config.toml
model = "encoder-decoder audio transcriber"
train_examples = 26041
encoder_arch = "wavenet"
decoder_inner_norm = false
residual_init = "none"
optimizer = "soap"
eps = 1e-08
precondition_frequency = 10
weight_decay = 0.1
Rows from block 4 of the text decoder of a small encoder-decoder audio transcriber, named by matrix and row number. Rows with one number belong to one neuron. Each number is 128 + 32 x the weight over its row's rms, rounded and kept within 0 to 255. All counts start at 0. After the name is the row's rms in percent of the matrix's.
After each neuron's rows are labels from the 100 texts, of 14976, where the neuron reaches its largest size: "fires on" is the input token at the peak. Only what is clearly more common there than usual is listed. The data: short read English sentences (LibriTTS-R).
# gate: MLP gate (decoder.blocks.4.mlp.gate.weight, 512x128), inputs 0-127
# fc1: MLP up (decoder.blocks.4.mlp.fc1.weight, 512x128), inputs 0-127
# fc2: MLP down (decoder.blocks.4.mlp.fc2.weight, 128x512, transposed), outputs 0-127

gate.385 093 [141 165 145 102 157 179 165 141 150 171 116 146  88 113  87 136 114 119 125 186 135 104 112 138 102 103  87 123 139 125 141 127 161 166 153  92 147 144 132  75  98  88  95 113 171 101 166  89 103 130  76 135  90 190 164 135 105 150 141 146 124  74 203 113 107 112 143 142 150 125 101 128 133 169  86 125 123 188  32 111  80 132 163 148 162  89 151  84 144 164  88 150 189 155 154  99 131  63 159 184 124  88 178 118 139 115  92  97 117  91 178  98 167 144 156 188 106 103 116 110 145 118 141 103 104 121  61 133]
fc1.385 097 [120 150 118 164 105 124 166 155 141 152 158 193 120 119 152  97 116 145 150 127 189  94 195 119 154 111 145 167 197 114 110 144 102 110 114 146 121 174 105 147 115  98 166 113  48 132 190  98  80 154 111 104 108 158 121 172 133 133 108  56 107 142 112 179 136 125 225 190 133 118 105 141 149 145 131 128 102 173 171 146 143 187 156 124 138 119  93 122 132 128  68 130 154 106  78 114 207 100 142 149 125 120 136  63  62 131 102 139  93 121 112 127 140 120  77 133 139 113 143 186 121 113 143 120 115  62 120  87]
fc2.385 093 [129  58 180  99  85  79 162  76 132  65 113  66 100 162 150 158 158 176 155 146 140 105 104  99  62 139 129 153 173 136  82  79  94 142  74  94 145 133 166 116  96 124 128  96 154 125 169  75 108 151  62 133 131  96 126  86 136  95 124 153 150 131 152 138 170 168 171 143 142  64 156 131  78 134 122 125 152  88 107  89 154 187 163 109  88 114  71 139 141 132 152 162 164  96 152 128 123 107 113 136 190 109 100 105 128 161 149 124 121 176 151  91 168 124  54 138 174 136 173 166 145 128 126 151 143 139 132 119]
fires on: "r"

gate.459 091 [139 128 102  47  92 140 107 138 118 129 102 197  93 136  56 128 131 131 120 130 130 159 150  90  82  88 130 155 116  91 147 119  99 151 127 131 129 164 110 147 147 157  99 141 144  80 111 105 148 137 115  69  72 166  92  93 119 188 139 120 115 133 145 141 120 108  97  95 113  98  82 121 140  68 124 130 171 160 122 147 123 120 132 111 157  94 177  95 103  92 187  83 131 116 159 134 125 108  92 123 101 192  87 125 143 119 114 128 171  76 107 158 142 203 202 106 151 146 130 198 165  60  57  95 131  63 125 133]
fc1.459 090 [ 90 112 122  89 122 174  56 109 165  89 151  81 140 112 134  69 104 120 116 150 140  96  95  79 182 140 149 157 131 126 144 105 149 123 137 139 153 150 185 180 127  75 197 151 106  80 101 115 146 105 197 151  74 106 100 145 112  78 120 117 148 191 123  88 116 109 110 137 177 133 104 135 143 166 164 151  63 118 177 168 141 159 119 122 128 107 122 157 165 124 119 134 124 123 100 127 154 179  94 157 128 184  73 196 128  86 131 164 107 176 118  80 144 154 181 102  90  95 134 114 146 155  74 129 153 162 174 145]
fc2.459 090 [129 157 162 139 129 137 179 133 129 165  85 119 162 164 151 187 179  90 152 134 116 162  74 196 130 130 138 124 125  94  81 196 106 133  80 125 149 104 122 104 147 122 113  83 125 152 114 119  87 156  82 179 207 120 107 100  98 129 133 204 103 126 135 126 118 161 159 105  59 124  82  82 112  85 147  97 194 186  92 119  83 155 140 161 127 150  68 181 132 118 161 140  98 103 133 113 166 125 133 151 103  86 102 159 113 140 157 121 131 116 190 172 127 109 127 157 118  88  86 112 153 139 131 110 138 205 161 132]
fires on: "r"; "s"; "l"; "t"

gate.17 113 [ 85 125 127 165  96 133 100  79 164 154  64  92  54 126 210 140 128 119 144 116 118 149 158 145 163 115 142 154 154 183 164 149  62 138  60 139 121 101 137  90 151 127 119 181 109 166 122 126  78  93 177  99 165 144 130  78 136 137 177 206 123 120 101  96  89 116 133 106 137  90 154  82 154  79 121 152 106 145  79  98 127 154 156  90 153 153 144 118 163  79 149  63 128 166 103 139 115 162 142 100 163 132  87  85 165 125 112 168 156 120 165 106 129 146 109  85 110 135 114 160 133  76 135 100 131  73 101  83]
fc1.17 098 [135  48 128 168 113 104 130 155 174 187 113  74 160  96 178 134  63 114 122 119 137 123 121 189  99 139 115 140 132 133 110  90 167 131 111 145 103 113  78  69 139 140  92 119 144 124  81  68 143 128 104 107 141 153  93  86  79 181 166 177 165 124 148  89 144 102 128 129  94  77 109 162 131 110 123 118  84 151 133 112  87 132 236 146 164 135 198 160  87  89  99  75 112 106 171 134 108 166 120 122 148 116 105  78 155 145 131  99 143 128 149 181 132 117 148 102 105  91 129 141  96  98 155 172  91 151  97 161]
fc2.17 098 [112 157 132 139  99 128 116 141 157 158 151 207  96 139 160 112 124  93  79 176 116  99 147 142 126 147 121  73 140 133 130 145 200  85 149 142 162 123 104 128 150 160 190 140 150 126 159 166 114  93 189 185 178  78 161  93 149 127  56  76 134 134  62 175 140 177  73 105 173 164 140 136 160 152 131 116 166 143 107  88  85 125 126 100 121 149  99 100 126 135 101 110 153  76 143 122 148 195 109 153 106 149  74 160 123 117  65 135 148 177 137 130 151 159 146 155  94 145 136  76  81 180 105 118 166 133  94 102]
fires on: " "; "<end>"

gate.389 107 [ 62  85 155 146  95 110 128  91  85 181  99 191 120 140 195  96 116 159  59 133 146 116 107 152 152 117 108 157 165 145 113 162 112 181 132 141 118  73 120 100  92 154  97 142  92 139 191 119 151 135 185 108 121 123 180 158 118 156 142 168 148 172 138  84  86 171 107  98 128  96  69 113  88  79  68 130 153 196 141 156 105 132 104 125 123 170 189 128 157 112 131 130 155 124 143  85  40 141 156 124  54 123 114 157 155 130 129 141 138 134 172  89  95 127 146 122 160 116 117 120 115 167 126 100 111  87 102 159]
fc1.389 102 [129 131 148 173  93 205 163 145 174 144 143 133  65 110 184 128 101  97 133 152 161 116 155 121  97 127 150  90  92 158  99 117 116 120 132 103 100 191 150 148 102 118  94  74 139 111 135  68  74 131 115 125 167 138  73 127 160  84 123 168 139  61  78  84 167  96 137 130 113 178 112 124 160 131 138 122  99  54  91 115 113 103 113 165 138  75 104 119 143 150 129 114 175 117 125 158 158 159 119  96 168 151 138 121 123 128 177 119  46 143 109 139 155  29 133 143 159 175 139 120 186 161 160 121  98 106 136  90]
fc2.389 108 [ 86 142 183 110 137 162 134 105 129 146 126 134 148 165 165 115 104 120 111 146  86 106  99  99 130 137 105 144 125 133 110  47 171 106  87 165 127 110 128 113 131 126 201 154 128 152 105 179 134 126 146 131 128 218 193 112 162 147 169 158 118 163 133 127 122 180  52 186 116 140 137 117 122 161  85 146 170 184 112 166 146 150  71 123 129 119 136 144 128 201  99 133 147  68 191 117 197  50 113 145 131 158 140 128 129 118 112 143 166  82 104 183 160 140 174 147 138 128 157 137 140 166  75 155 121 123 176 117]
fires on: " "; "s"

gate.279 095 [221  93 102 116 131 106 152 179 130 130 112 125  90  95 184 155 123 148 124 127 161 153  67 169 147 159 132 125 170 154 169 164  66 148 170 141  87 130 149 157 113 178  83 166 116 171 105 148 103 136 151 116 140 150  78 172 135 136  98 123 109 123 137 160 153 137 175 168 150  98 139 165  98 163 192  71 116 162 143 131 169 148 125 113 144  89 109 113 148 153 155 127 127 102  68 145 191 181  92 119 133 154 134 134 124  93 135 103  86 120  73 173 132  81 111  88  87  53 141  67 162 181 150 159 132 142 116 135]
fc1.279 105 [146  91  99 185 124 147 141 135  35 155 168 128 159 150 111 149 146 106 140 146  55 130  83 120 169 150 124  76 125 118 128 130 158  85 117  76 155 124 150 153  74 172 169 167 146 102 130 137 141 142 110  45 119 165 113 114  97 126 120 102 120 119 154 148  82 155  62 123 180 131 131 144  97 107 127 122 176 137 188 133 101 116 131 157 146 117 108 107 143 138 134 121 130  93 139 105 101 134 138 162  93 124  25 149 144  84 130 123 126 120 199  85 107 208 122  98 154  82 159 195 125 137 108 135 173  67 130 145]
fc2.279 112 [153 157 150 139 160 122 127 128 148  96 127 148  89 161 156 162 129 129 109 129 117  78 188 123 153  94 156 116  69  94 172 148 103  80 125 180 147 115 145 115  98 128 156 118 126  85 118 104 150 117 119  79  73  90 182  85 130  96 132 159 166 106 162 161 142 172 122  93 147  84  92 159 119 153 141 151 145 139  71  58 105 120 106 136 139 141 167  88 134 127 132  87 131 170 154  85  99  94 145  73 139 158 186 128 127  79 121 101 174 156 168 126 201 177 223 143 128 116 158  80 148  80 168 125  66 130 169 125]
fires on: "r"; "u"

gate.501 082 [125 106  81 119 112 124 186 125 135 125 186 157 119 140 145 107  62 166 123  93 137 124  80 108  45 119 192  61 145 107 105 121 198 132 104 114 124  74 137 104 141 122  98  92 120 111 133 131  99 101 131 174 165 133 109 178 124 136 159 147 119  79 196 134 114 154 120 101 137 123 129  89 106 110 107  96 106 192 115  80  76 100 128  79 133 140 124 105  85  82  83 109 147 135 146 111 153 239 114  78 126 122 195 104 146 123 158 132 164 162 128 103 132 112 137 117 153 146  73 148 124 100  88 117 108 100 153  73]
fc1.501 080 [118 143 175  49 136 121 101 124 145 160 135 172 103 143 145  74 126 130 187 148 118 130 130 114 143 139  38 128 110 201 134 109 159 169 130  99 151 121 127 115 197  94 116 124 196 163 133 128 107 109  97 139  99 119 180  71 155 111 154 147 100 132  80  66 127 169 162 100  85 138 110  83 157 112 164 117 132  74 129 122 172 123  85  86 129  71 123 118 118  92 116 117 125 145 120 162 103 138 147  82 178 140 128 162 150  93 121  90  55 113 102  96 133 161 104 136 141 117 182 129 175 163  43 170 125 108 147 118]
fc2.501 088 [134 165 171  97  92 101 151 133 115 138 141 138 123 117 113 112 139 134  85  88 146 132 114  80 173 113 109 143 125 167 126 207 130 103 168 121  81  93 130 121 187 148 142 158  85 162 139 103 167 102  60  89 104 122 172 154 127 173 140  89  94 106 168  88 221 130 153  88 180 119 184 172  79 176 147 116 125  87 112 150 110 156  87  91  99 121 140  89 123 125 103 123  84  96  67  77 124 178  87 136 130  91  90 123  97 120 170 147 141 136  91  92 104 154 124 149  89 191 138 163 165  97 131 162 106 120 165  89]
fires on: "'"; "o"

gate.351 101 [156 186 139  86 120 161 141 116 130 104  96 137 128 136 172 130  93  97 139 143 122 113  74 111 148  60 123 102 152  99  72 123 186 120 112 187 121  82 122  98  91  91  92 107 156 119 117 112 118 156 107 155 182 134 132 173 150 165 192  93 122 110 156  91  68 101 105 119 161 135 187 104 192 101 121 149 123 152  55  92 119  97 133 119 153 112 160 111 120 134 134 186  43 141 103 130 161 192 156  87 145 187 124  91 125 163  91 114 101 133 107  75 111 161 186  86 156  99 140 112 154 172 145 142  90 106 120 130]
fc1.351 095 [182  87 114 129 106 117 156  82 128 126 105  53  83 155  75  51 140 122 164 120 138 118  85 185 147 113 164 155 166 121  84 130 181 109 133 121  31 136 105 135 157 159 103 109  62 186  95 115  76 101 103 125 185  60 105 107 155 143 120  99 107 161 116  86 125 182 107  95 131 131 119 123 114 154 135 137  91  94 187 149 142 114 149  98 182 133  77 120 188 123 121 129 123  80  84 136 133  66  98 128 148 134 169 100 178 119 139 154 138  89 169 123 150  95 147 122 135 118 161 129 111 158 111 164 156 141 111 121]
fc2.351 110 [174  76  85  56 185 116 166  70 120 141 104 100 117 143 115 122 139 112 115 139 187  81 105 132 127 154 170 144 144 122 125 117 133 175 142 139 101 153 139 123 120 136 174 104 135 125 132 103  71 106 104 119  96  81 154 150 112 159  95 106 122  59 214 131 164 155 175 131 125 149 100 143 107 129 109  71 110 111 211 101 130 139 192 149 111 135  92 120 120 112 104 103 134 149  57 140 117 138  56  51  97 130 145 124 106 132 111  72 133 122 120 138 191 129  92 106 119 141 119 177 144 112 180 126 147 157 181  70]
fires on: "'"

gate.507 100 [ 92 135 126 132 150 151 157 114 206 150 168 126 120 150 151 107 139 125 153  72 163 147 125  99 104 179 137 127 180 145  98 164 128 144  82 143 128 116 107 127 168  87  95 115 118  88 169  64 135 107 111 150 110 162 115  96 101 125 172 142 213 123 104 113 147 114 146 137 119 132  79 144 105 173  98 135 130 198 205  88 115  71 170 103 115 136 201 130 121 148  97 136 117  91 185 103 100 182 158  83 150 148 152 160 121 159  82 124 113 158 206 129  95  33 130 149 153 118  98 100 120  94 144 144 132 134 138 165]
fc1.507 110 [145 151 113  77 148 136 143 161 141 108 163 122  87 170 120 123 107 105 191 145 135  74  84 149 111 126 132 147 149 120 148 107 113  75 157 177 129 156 102 100 113 125 123 127  82 116 154  97 208 120 119 146 130  93  89  98 103 140 122 136 140  84 181 164 119 147 124 121 170 156 103 174 156 154 117 123 133  87 135 172 114 175 162  87  87 134 154 110 124 153 139 171 179  98  97 117 108  90  53 164 121 166  70 145 178  93 116 130  81 110  89 119 161 109 165 171  90  65  91 158  59 141  86  99  86 146 184 192]
fc2.507 099 [157 161 170 137 104 152 142 171 189  99 163 135 153  98  91 146 110 186  95  90 150  85 112 122 133  93 159 103 142 127 133 121 128 156 194 124 136 125 169 155 124  98 148 161 146 125 127  39  79 133 131 130 127 175 122 186 119  96 130 104 130 135 135 120 179 122 147 135 170 134 174 100  30 151 135 167 170 122 118 131 154 100  97 178 193 134 160 157 136 182 146 111 138 144 166 202  95 135 143 120 142 176 183 118 110 203 140 100 124 144 137 129 166 125 124 132 113 153 180 157 129  52  74 155 147 161 130 113]
fires on: " "; "<end>"; "b"

gate.366 092 [115 114 122 139  99 122 143 158 144 163 119 148 106 112 108 119 137 105 109 153 144 165 132  89 113 115 106 168 114 128 155 165  96 132 162 151 103  98  96  83 114 133 109 184 161  65 128 140  93 158 135 165 115  68 153  67 114 142 104 112 170 132 110 121  77 150 139 145 179 121  57 116 199 146 121 151 110 154 149 134  48  93 151 153 209 157 157 151 108  70 116  37 185 167 164 123 162  95 176  73 147 116 149 107 186 166 109  93 196 151 123 131  95 147 123 130 162  75  86 152 146 157 139 119 143 118 116 134]
fc1.366 094 [ 97 145  67  92 136 109 132  81 123 132 188 134  55 135 149 115  98 145 148 158 160 134 102 141 131 135 126 125 116 139 153 111 137 106 108 113 145 122  86 130  88 165 138 141  93 110  70  76 148 128 109 164 128 124 116 164  95 158  62 126 102 174  88  75 161  98 103 104 136  81  88 158  67 153 104 119 120  92 169  89 129  53 112 131 125  56 133 167 141 166 110 156 196  56 113  77 119  88 155 121 161 141 186 163  79 127  94 184  91 117 132 122 128 159 142 106 159 114 145 121  99 175 110  78  96 167  94 159]
fc2.366 089 [111  80 111 172  89 111  99 127 160  87 176 139 133 183  84  77  80  78 175 129 169 179 135 133 161 159 110 143 151 147 156 126 136 126 135  77 114 140 165 103 141 109 131 138  92 112  95 169 104 102 163  61 108 133 106 144 109 121 189 137 135  93 173 125  51 131 120  81 166 103 176 179 173 147 102 137 123 133 114 167 110 185 142 130  94 108 140 112 153  77 147 139 118 166 134  64 141 193 144  75 157 116  64 135 155 100 128 132 111 141 152 175 152 124 128 110 128  98 103 130 137  59 161 156  69 101 188 123]
fires on: " "; "a"

gate.269 088 [189 159 128 128  68 114 128  97 155 163 183 112 142 165 137 150 138 138 117 118 126 126 161 136  93 173 118 117 128 204 141 152 144 116 153 117 154 119 111 104 161 155 121 125 133 109 110 106 156 157 158 148 100 224 163 200  89 149 117 122 118 121 136  43  86  87 113 106 140 105 108  78 127  78 148 145 102 173 154 159 182 175 105  97 159 114 134 102 116  85 122  98 112 135  77 146 125 122 111 142 183 132 151 175  83 113 105 171 108  85 198 120 175 122  61 158  87 143 144 173  82 132 196 145 105 126 137 105]
fc1.269 089 [ 45  90 118 141 162 145 192 209 136  37  86 132 137 108 191 105 105 127  74 143 144  97 134 201 178 122 132 128 121 120 152 114  86 163 154 155 170 107 116 148  95 124 118  90 176 155 136 164  82 104 141 103 116 115 108  96 174 158 165 108 130 116 177 154 143 148 129 100 167 164  96 144 110 114 118 113  98  50 127  97 125  97  91  96  37 136 111 149 108 153 121 134 150 125 163  96 145 122 105 130 119 100 183  85 154 154 107 131 112 173  99 137 161 135 124 100 161  66 148 109 179 137 115 143 141 134 107 107]
fc2.269 093 [ 86 142  98 108 146 134  96 178  80 135 117 124 101 172 142 158 149  84 115 124 136 115 161  37 109 112 147 149 130  86  69  84 131 143 133  96 159  49 121 130  94 151 105 143  93 136 128 152 107 128 138 157  97 158  91 162 156  65 159 149  86 153 147 120 127 132 122 171 190 146 138 150 122 201 108  86 128 142  95  84 151 152  98 115 134  94 134 127 136 213 142 144 107 104  88  93 129 169 125 137 128  72  71 131 112 117 114  93 104  93 174 141 181 157 143 134 184 159 105 150 156 184  59 155 141 184 145  92]
fires on: "r"; " "

gate.147 099 [ 89 127 129 126 202 200 148  81 154 145 140 105 107 127 151 150 154 141 118 139 166 134 136 114 132 141 153  90  91 123 150 193 112  53 125 134 148 169 125 114 184 121 142  85 133 144  98 113 173  80  97 186  88  90  79 121 125 148 117  30 123 156 161 170 113 142 126 161 117 151 177 114 145 124 155 173 147 144 163 141 101 151  27 108 123  81  79  76 145  88 155 132  92 150 147 129 127 113 121 146 167 159 130 169 120 139  83 151 112 139  88 123  94  99 129  99 174 109 109 161 178 128  75 125 109 164 155  95]
fc1.147 094 [ 66 142  75 107 162  41 154 136 100  86 121 121 133 102 147  92  63 104  81 129 160 101 157 157 155 136 139  57  96  89 121 104 175 133 114 125 101 138 103 130 135 121  89 103 118  64  79 115  69 127 159  75  91 124 152 149  87 155 144 151 116 200 118  92 160 135  93 106  69 149 121 186 130 159 113 132  89 151 128  91 147 139 164 108  99 143 123 119  94 127 118 137 123 104 111 129 119 199  85 155 120 107 151 119 102 170 135 132 110 165 134 106 105 106  73 142  99 165 156 175 157 143 178 183 126  58 134 174]
fc2.147 108 [157  95  94 112 118 101 150  91  81 134 141 141 148 141 126 119 153 171 124 127 162 159 127 101  88  79  82 151 131 122 136 139 121 126 124 206 112 110 175 140 111 147 184 114  98 101 133 113 178 150 208 113  97 180 124 139 120  81 179 129 132 143 102  62 133  78 195 129 125 124 142 156 131  98 144 142  83  55 178  80  97 101 112 101 126 190 110 164 105 136 173 158 163 176  97 110 177 123 136 155 114 207 191 156 121  93 101 115 137  91  87  85  91 130 130 125 120 190 134 107 158 109 112  89 179 139 121 124]
fires on: "r"; "v"

gate.502 093 [138 163 121 115 112 182 183 176 202  94 154 107 103  88  34  48  98 147 176  96 114  66 103  64 125 129 111 154 146 128  99  99 141 123  87 130 144  93 132  83 145  88  87 145 132 140 106  94 114 138 113 144 192  99 122 127 101 108  87 125  82 101 120  80 174 112 107 128 110 106 169 139 125 140 188 111 141 158 158 130  97  64 131 100 142  78  95 110  84 125 156 119 162  63 136 134  74 122  91 123 169 124 161  94 135 145 125 166 124 109 123 139 118  99 148  88 146 141  86  94 134 148  74 124 150 165  95  88]
fc1.502 090 [133 133 154 130 151 145 125 134 152 183 115 154 135  94 148 181 138 109 130 150 141 121 130 187 119 130 157 138 123 104 144 115 101 110 211 156 138 158  80 140 129 182 100 125  78 174 107 155 153  75 142 165 129 135 139 116 165 114 127 142 147 125 128 130 132 158 106  98  71  44 179 102 126  94 129 147 132 115 117  85  87 141 114 158 187  95 165  96 161 180 134 141 142  99 196 134  96 133 139 148 160 146 146 202 175 181 128  79 109 148 120 187 216  78 124 115 149 155 144 159 146  49 159 130 134  95 187 147]
fc2.502 095 [157 129  74 187 108 172  97 131 116 146 112 106 114 140 121 153  88 105 108 149 131 141 110 153 140 168 131 142 165 179 150 213 155 111  68 143  92 101 145  79  93 105 121 107 208  64 135 140 133 117 109 137 141 103  57 167 109 133  76  76 131 113 130 113 116 111 137 169 167 163 177  56 127 110 112 136 109 152 115 173  85 142 196 102 148 182 106 124 115 147 126 144 134 117 112 190 116 129  81 117 114 135 142 104 124  91 134 157 115 119 145  82 149  76  88 102 135  72  70  95 110 147 111 179 113 194  99  95]
fires on: " "

gate.397 100 [211 127 114 127 154 175 152 119 195 183 146 102 122 120  97 115 159 120 124 121 137  86 123 144 152 112 113 117  93 153 126  65 119 108 115 120 129  69 140 188  97 187  92 121  86 144 123  91 158  96 103  99 162 157 109  65  85  94 187 103 154 103 113  82 127 111 112 132  97 124 136 110 183 159  89 107 129 125  79 112  86 120 106 130  89 106 101  63 158 107 161 146 145 103 103 168 138 179 133 127 130  80  87 118 103 162 184 128 118 134 105 100 168 121 130  90 193  77 142 136 163 106 117 141  88 109 112  30]
fc1.397 093 [135 156  91 114 156 143 115 123 231 146  72  97 126 125  97  49 137 143 164 129 207 168 106 129 133  82 148 145 133 130 168 165 141 137 134 149  76 117  92 148 137 139 111  93 182 111 100 143 104 129 174 180 114 143 119 150 114  83 164 151 164 101 144 123 122 152  79 140 172 165  73 139 132 161 135 124 185 148 105 123 112 139 143 117 170 138 105 151 146 147 160  52  85  94 138 102 159 130 122  91 160 139 149 102 148 131 147 167 104 135 166  53 181 194  80 149  96 142  82 169 107 153 112  79 100  95 138 104]
fc2.397 097 [ 94  81 149 111 156 128 167 164 133 186 135 156 147 108 130 228 128 143  92 160 123  87  61  93  55 154 118 107 176 131 137 181 113 191 133 124 101 182 101 142  82 122 115 103  81 124 130 120 171 125  79 170  97 112 163 138  73 172 150  86 139 102 109  72 179 143  88  83  93 109 180 108 123  70 129 130 138 139 159  88  92 120 120  98 137 100 166 153 146  69  75  91 121 141  87  93 138 155 150 169 139 126 103 122 101 119 133 122 122 156 136 143 176  84 116 152 101 177 148 155 156 128 132 164 126 159 132 157]
fires on: "'"; "m"; "r"; "c"

gate.485 077 [153 107 151  69 170 150 143  76 181 127 149 107 141 148  99 122  97 140 124 134 141  74  87 144  66  45 150  77 119 127 102 138 106 111 128 110 161 127 177 111  96 114 118 121  65  99  62 123  84 149 146 112 181 150 100 131 160 209 136  92 121 147 124 132 130 172 144 134 170 136 191  98 180 114 147 138  94 187 115 111  89 126 126  88 110 113 151 119 101 107 151 129 144 142 121 165 112 166  75  58 127 179 166 160 143 167 183 122 115 119 121 165 114 119 113 138 137  94 167 117 212 155 102 136 160 153 181 155]
fc1.485 086 [203 119 117 148 155 143  79 178  45 119 148  45  75  90 125 103 123 124 175 120 144 145 143 110 134 133 129  96  95 128 137 125 175 144 116 120 130 114 178 129 115 112 110 127 149 157 152 162 108 122 112 197 142 149  90  76 114 108 157 118 120 155 206 103 205 109  85 105 104  57  96 135  78 120 105 117 122  91 137 202 138 178 173 134 127 150  98 132 171 155 131 118 182 175  90 125  62 170 130 115 201 124 106 129 153 132  93 149 136 156 154 145 149 127 128 113 125  79 144  71 109 107 133 145 137 121 113 124]
fc2.485 086 [124 186  33 175 123  64 117 114 119 133 131  83 155 192 127 159 171  91 121 148 128  87 130 114 175 110 132 136 135 142  53  77 128 122 126  80  99 142 125 117 190 142  99 120  62 152  99 115 191 104 124 143 113 106 107 112 174 108 132 120 152 105 124 146 138  83 127 166 116 119 139  81 137  99 196 138  80  94 115  98 102 127 122 150 135 129 185 152 162 159  51 140  98 124  53  87 127 135 137  74 130 139 148  91 112 128 137 153  47 121 108 142 185 117 116 134 168 147 134 196 132 134 110 132 134 142 100 144]
fires on: "l"; "n"

gate.510 119 [138 100  81  95 129 189 158 109 163 141 147 103 137 145 118 148 131 119 161 142  92 137 140 135 213 121  94  98 139 122 185 166 125 160 113 124 176 100 146 111  93 104 137  96 208 139 161 158 110 103  95 137  85 130  95 126 138 104 142 138  75 102 126  96 147 131 170  68 157 165 122 104 158 156 123 151 111 135 129 156 143 120 127 193 115 140 140 126  78 144 111 139 129 160  51  87 135 110 155  34 128 116  91 107 158  67 189 157  84 132 105  92 148 200 105  79 133 167 102 113 109  96  95 202 156 102 108 147]
fc1.510 110 [ 85 168 146 101 142 121 123 121 140 186  66 123  90 144 147 112  91 120 154 113  47  99 121 125 154 176  97 189 182 156 135  93 128 121 194 123 124 148 177  76 124 144 147 173 135 134 215 143 144 155 144 171  98  88 154 157 143  94 132 128  75  81 139 100  79 132 128  76 180 154 119 146 137 171 135 127  85 161 142 152 130 121 186 101 128 106 157 112 142 121 186 114 135 157  89  93 102  91 104 205 120 115 127 138 126 122 128  75 102 122  76 124 178  96  94  86 131 150 138 154 104 121 140 165 132 144 161 202]
fc2.510 111 [ 94 120   0 130 169 162  73 134 105 107 155 107 104 114 148 157 149 108  71 117 191  76 123 181 139 123  95  90 111 127 121 189 109 143 120 154 157 134  67 107 106 107 128  57 134 147 152 124 174 118  56 184 110 178 115 140  91  94  80 121 132 141 101 161  77 136 145 145 130 115 118 137 179  83 122 114  77 112 139 119 151 155 131 104 147 127 133 143 130  85  99 114 151 119 169 177 123 163  93 127 126 170 103  90 123 131 176  82 149 118 122 169  93 119  80 131 133 164 121  87 162 150  99 115 115 104 166  93]
fires on: " "

gate.337 098 [160  95 136 127 115 178 123 173 157 163 139 164 140 176  85 108 158 139  81 104 169 102  73 153 142 125 141  95  64  88 138 160 118 169 134 119 136 125  92 114 118 158 159 162 138 122  81 138 175 111 158 118  89 142 149 132 161 172 190 152 149 150 161 178 143 147 173  80  84  77 138  88 143 124  72 149 117 169 141 112  85 135 110 163 121 197 141 108 127  93 101 158 193 147 115 119 159 141 105 130 106 110 118 113 189 105 154 130 144 139 105 137  58 168 154 157 177 116 121 112 137 143 132 133 240 133  90  69]
fc1.337 085 [164 151  70 169  39 116 109 115 118  86 211 118 139 102 157 167 179 104  79 140 138 152 203 184 107 104 136 163 171  93 120  87  53 138 158 141  93 142 109 155 147 117  70 119 114 132  96 151 126 173 142 122 169 152 138 103 129 117 130  39 109 126 135 103 120 134 188 176  86 171 134 104  68 156  97 189 132  89 102 138 192 146 143 180 104 141  76 122 133 156 124 133 152 142 116 111 141 135 145 140 134 120 172 132  98 172 100 112 117  91 163 115 130  98  95 118 123 137 134 137 111  93 103 175 121 145 124 158]
fc2.337 094 [ 64 153 133 147 148  91 111 135 108 110 148 122 140 129 211 128 127  88 154 106 118 121  89  78 149 132  63 108 146 159 171 106 149 184 129  99 105 133  62 140 114 184 209 167 105 117 153 111 104 132 150 160 151 118 159 187 152 221 131 102 177 152 120 121  97 105  67 135 161 109 136 131 158 149 139  96  98 160 177  51 108 108 134  70  89 121 132 144  96 126  89  98 119 169  97 159 160 163 120 146 115 166 141 113 143 127  88 112 124 188 100 165 134 138  58 129 126  99 150 163 146 134 155 120 105 125 130  75]
fires on: " "

gate.342 097 [214 108 117 108 132 139 158 140 163 138 140 199 108 137 171 116 166 147 158  76 166  69  99  85 126 137  84 149 118 110 170 180 128  82 122  80 119 109 135 139 131 176  98 128 131 108 165 172 147 145 174 170 137 133 122 170 127 122  82 135 112 111 138 133 136 121  54 123 106  53  87  73  86 111  60 159 189 150 124 132 148 125  75 149 158 136 113 141 165  94 102 135 112  90 142 111 105 120  75  93 147 164 160 134 129 101  83 182  74 133 103 155 176 102 174 171  77 135 143 125 109 123 125 115 119  93 116  73]
fc1.342 096 [138 135  91 126 141 148 141 138 123  86 118  83 150 114  80 107 123 155 142 126 177 126  88  23  98  74 150  91 110  95  96 128 136 103 152  97  62 109 170 125 119 108 119 114 169  95 139  77  56 172  97 161 145 126 103 101 153  75 174 101 161  79  95 127 164 137 161  74 131 175 114 142 157 141 100 117  70 153 128 126 152 187 127 168 117 144 130  75  94 103 131 149 159 134 141 166 154 186 205 151 173 182 103 133 139  99 125 137 157 141  97 156 190 133 157 111  93 137 135 163 116 160  83 167 122 104 149 129]
fc2.342 100 [180 136 165 169  81 138 122 170 134 107  73 126 130  98 197 126 110  88 110  43  51  92 154 153  97 151 108 107  93  76 170 135 137 210 166 179 115 124 144  84 136  86 166 108 143 161  86 153 108 159  93  75  88 160  62 102  99 100 129 128 144 124 107 153 167 182 137 127  81 129 105 148 112 114 129 172 159 147 129 102 135  96 143  92  87 108 140 171 165 113 191 112  97 175 111 124 111 118 106 113 102  76 127 116 111 122 106 146  75 107 114 109 138  85 141 115 133 162 151 146 146 120 112 150 163 172 173 159]
fires on: "r"; "t"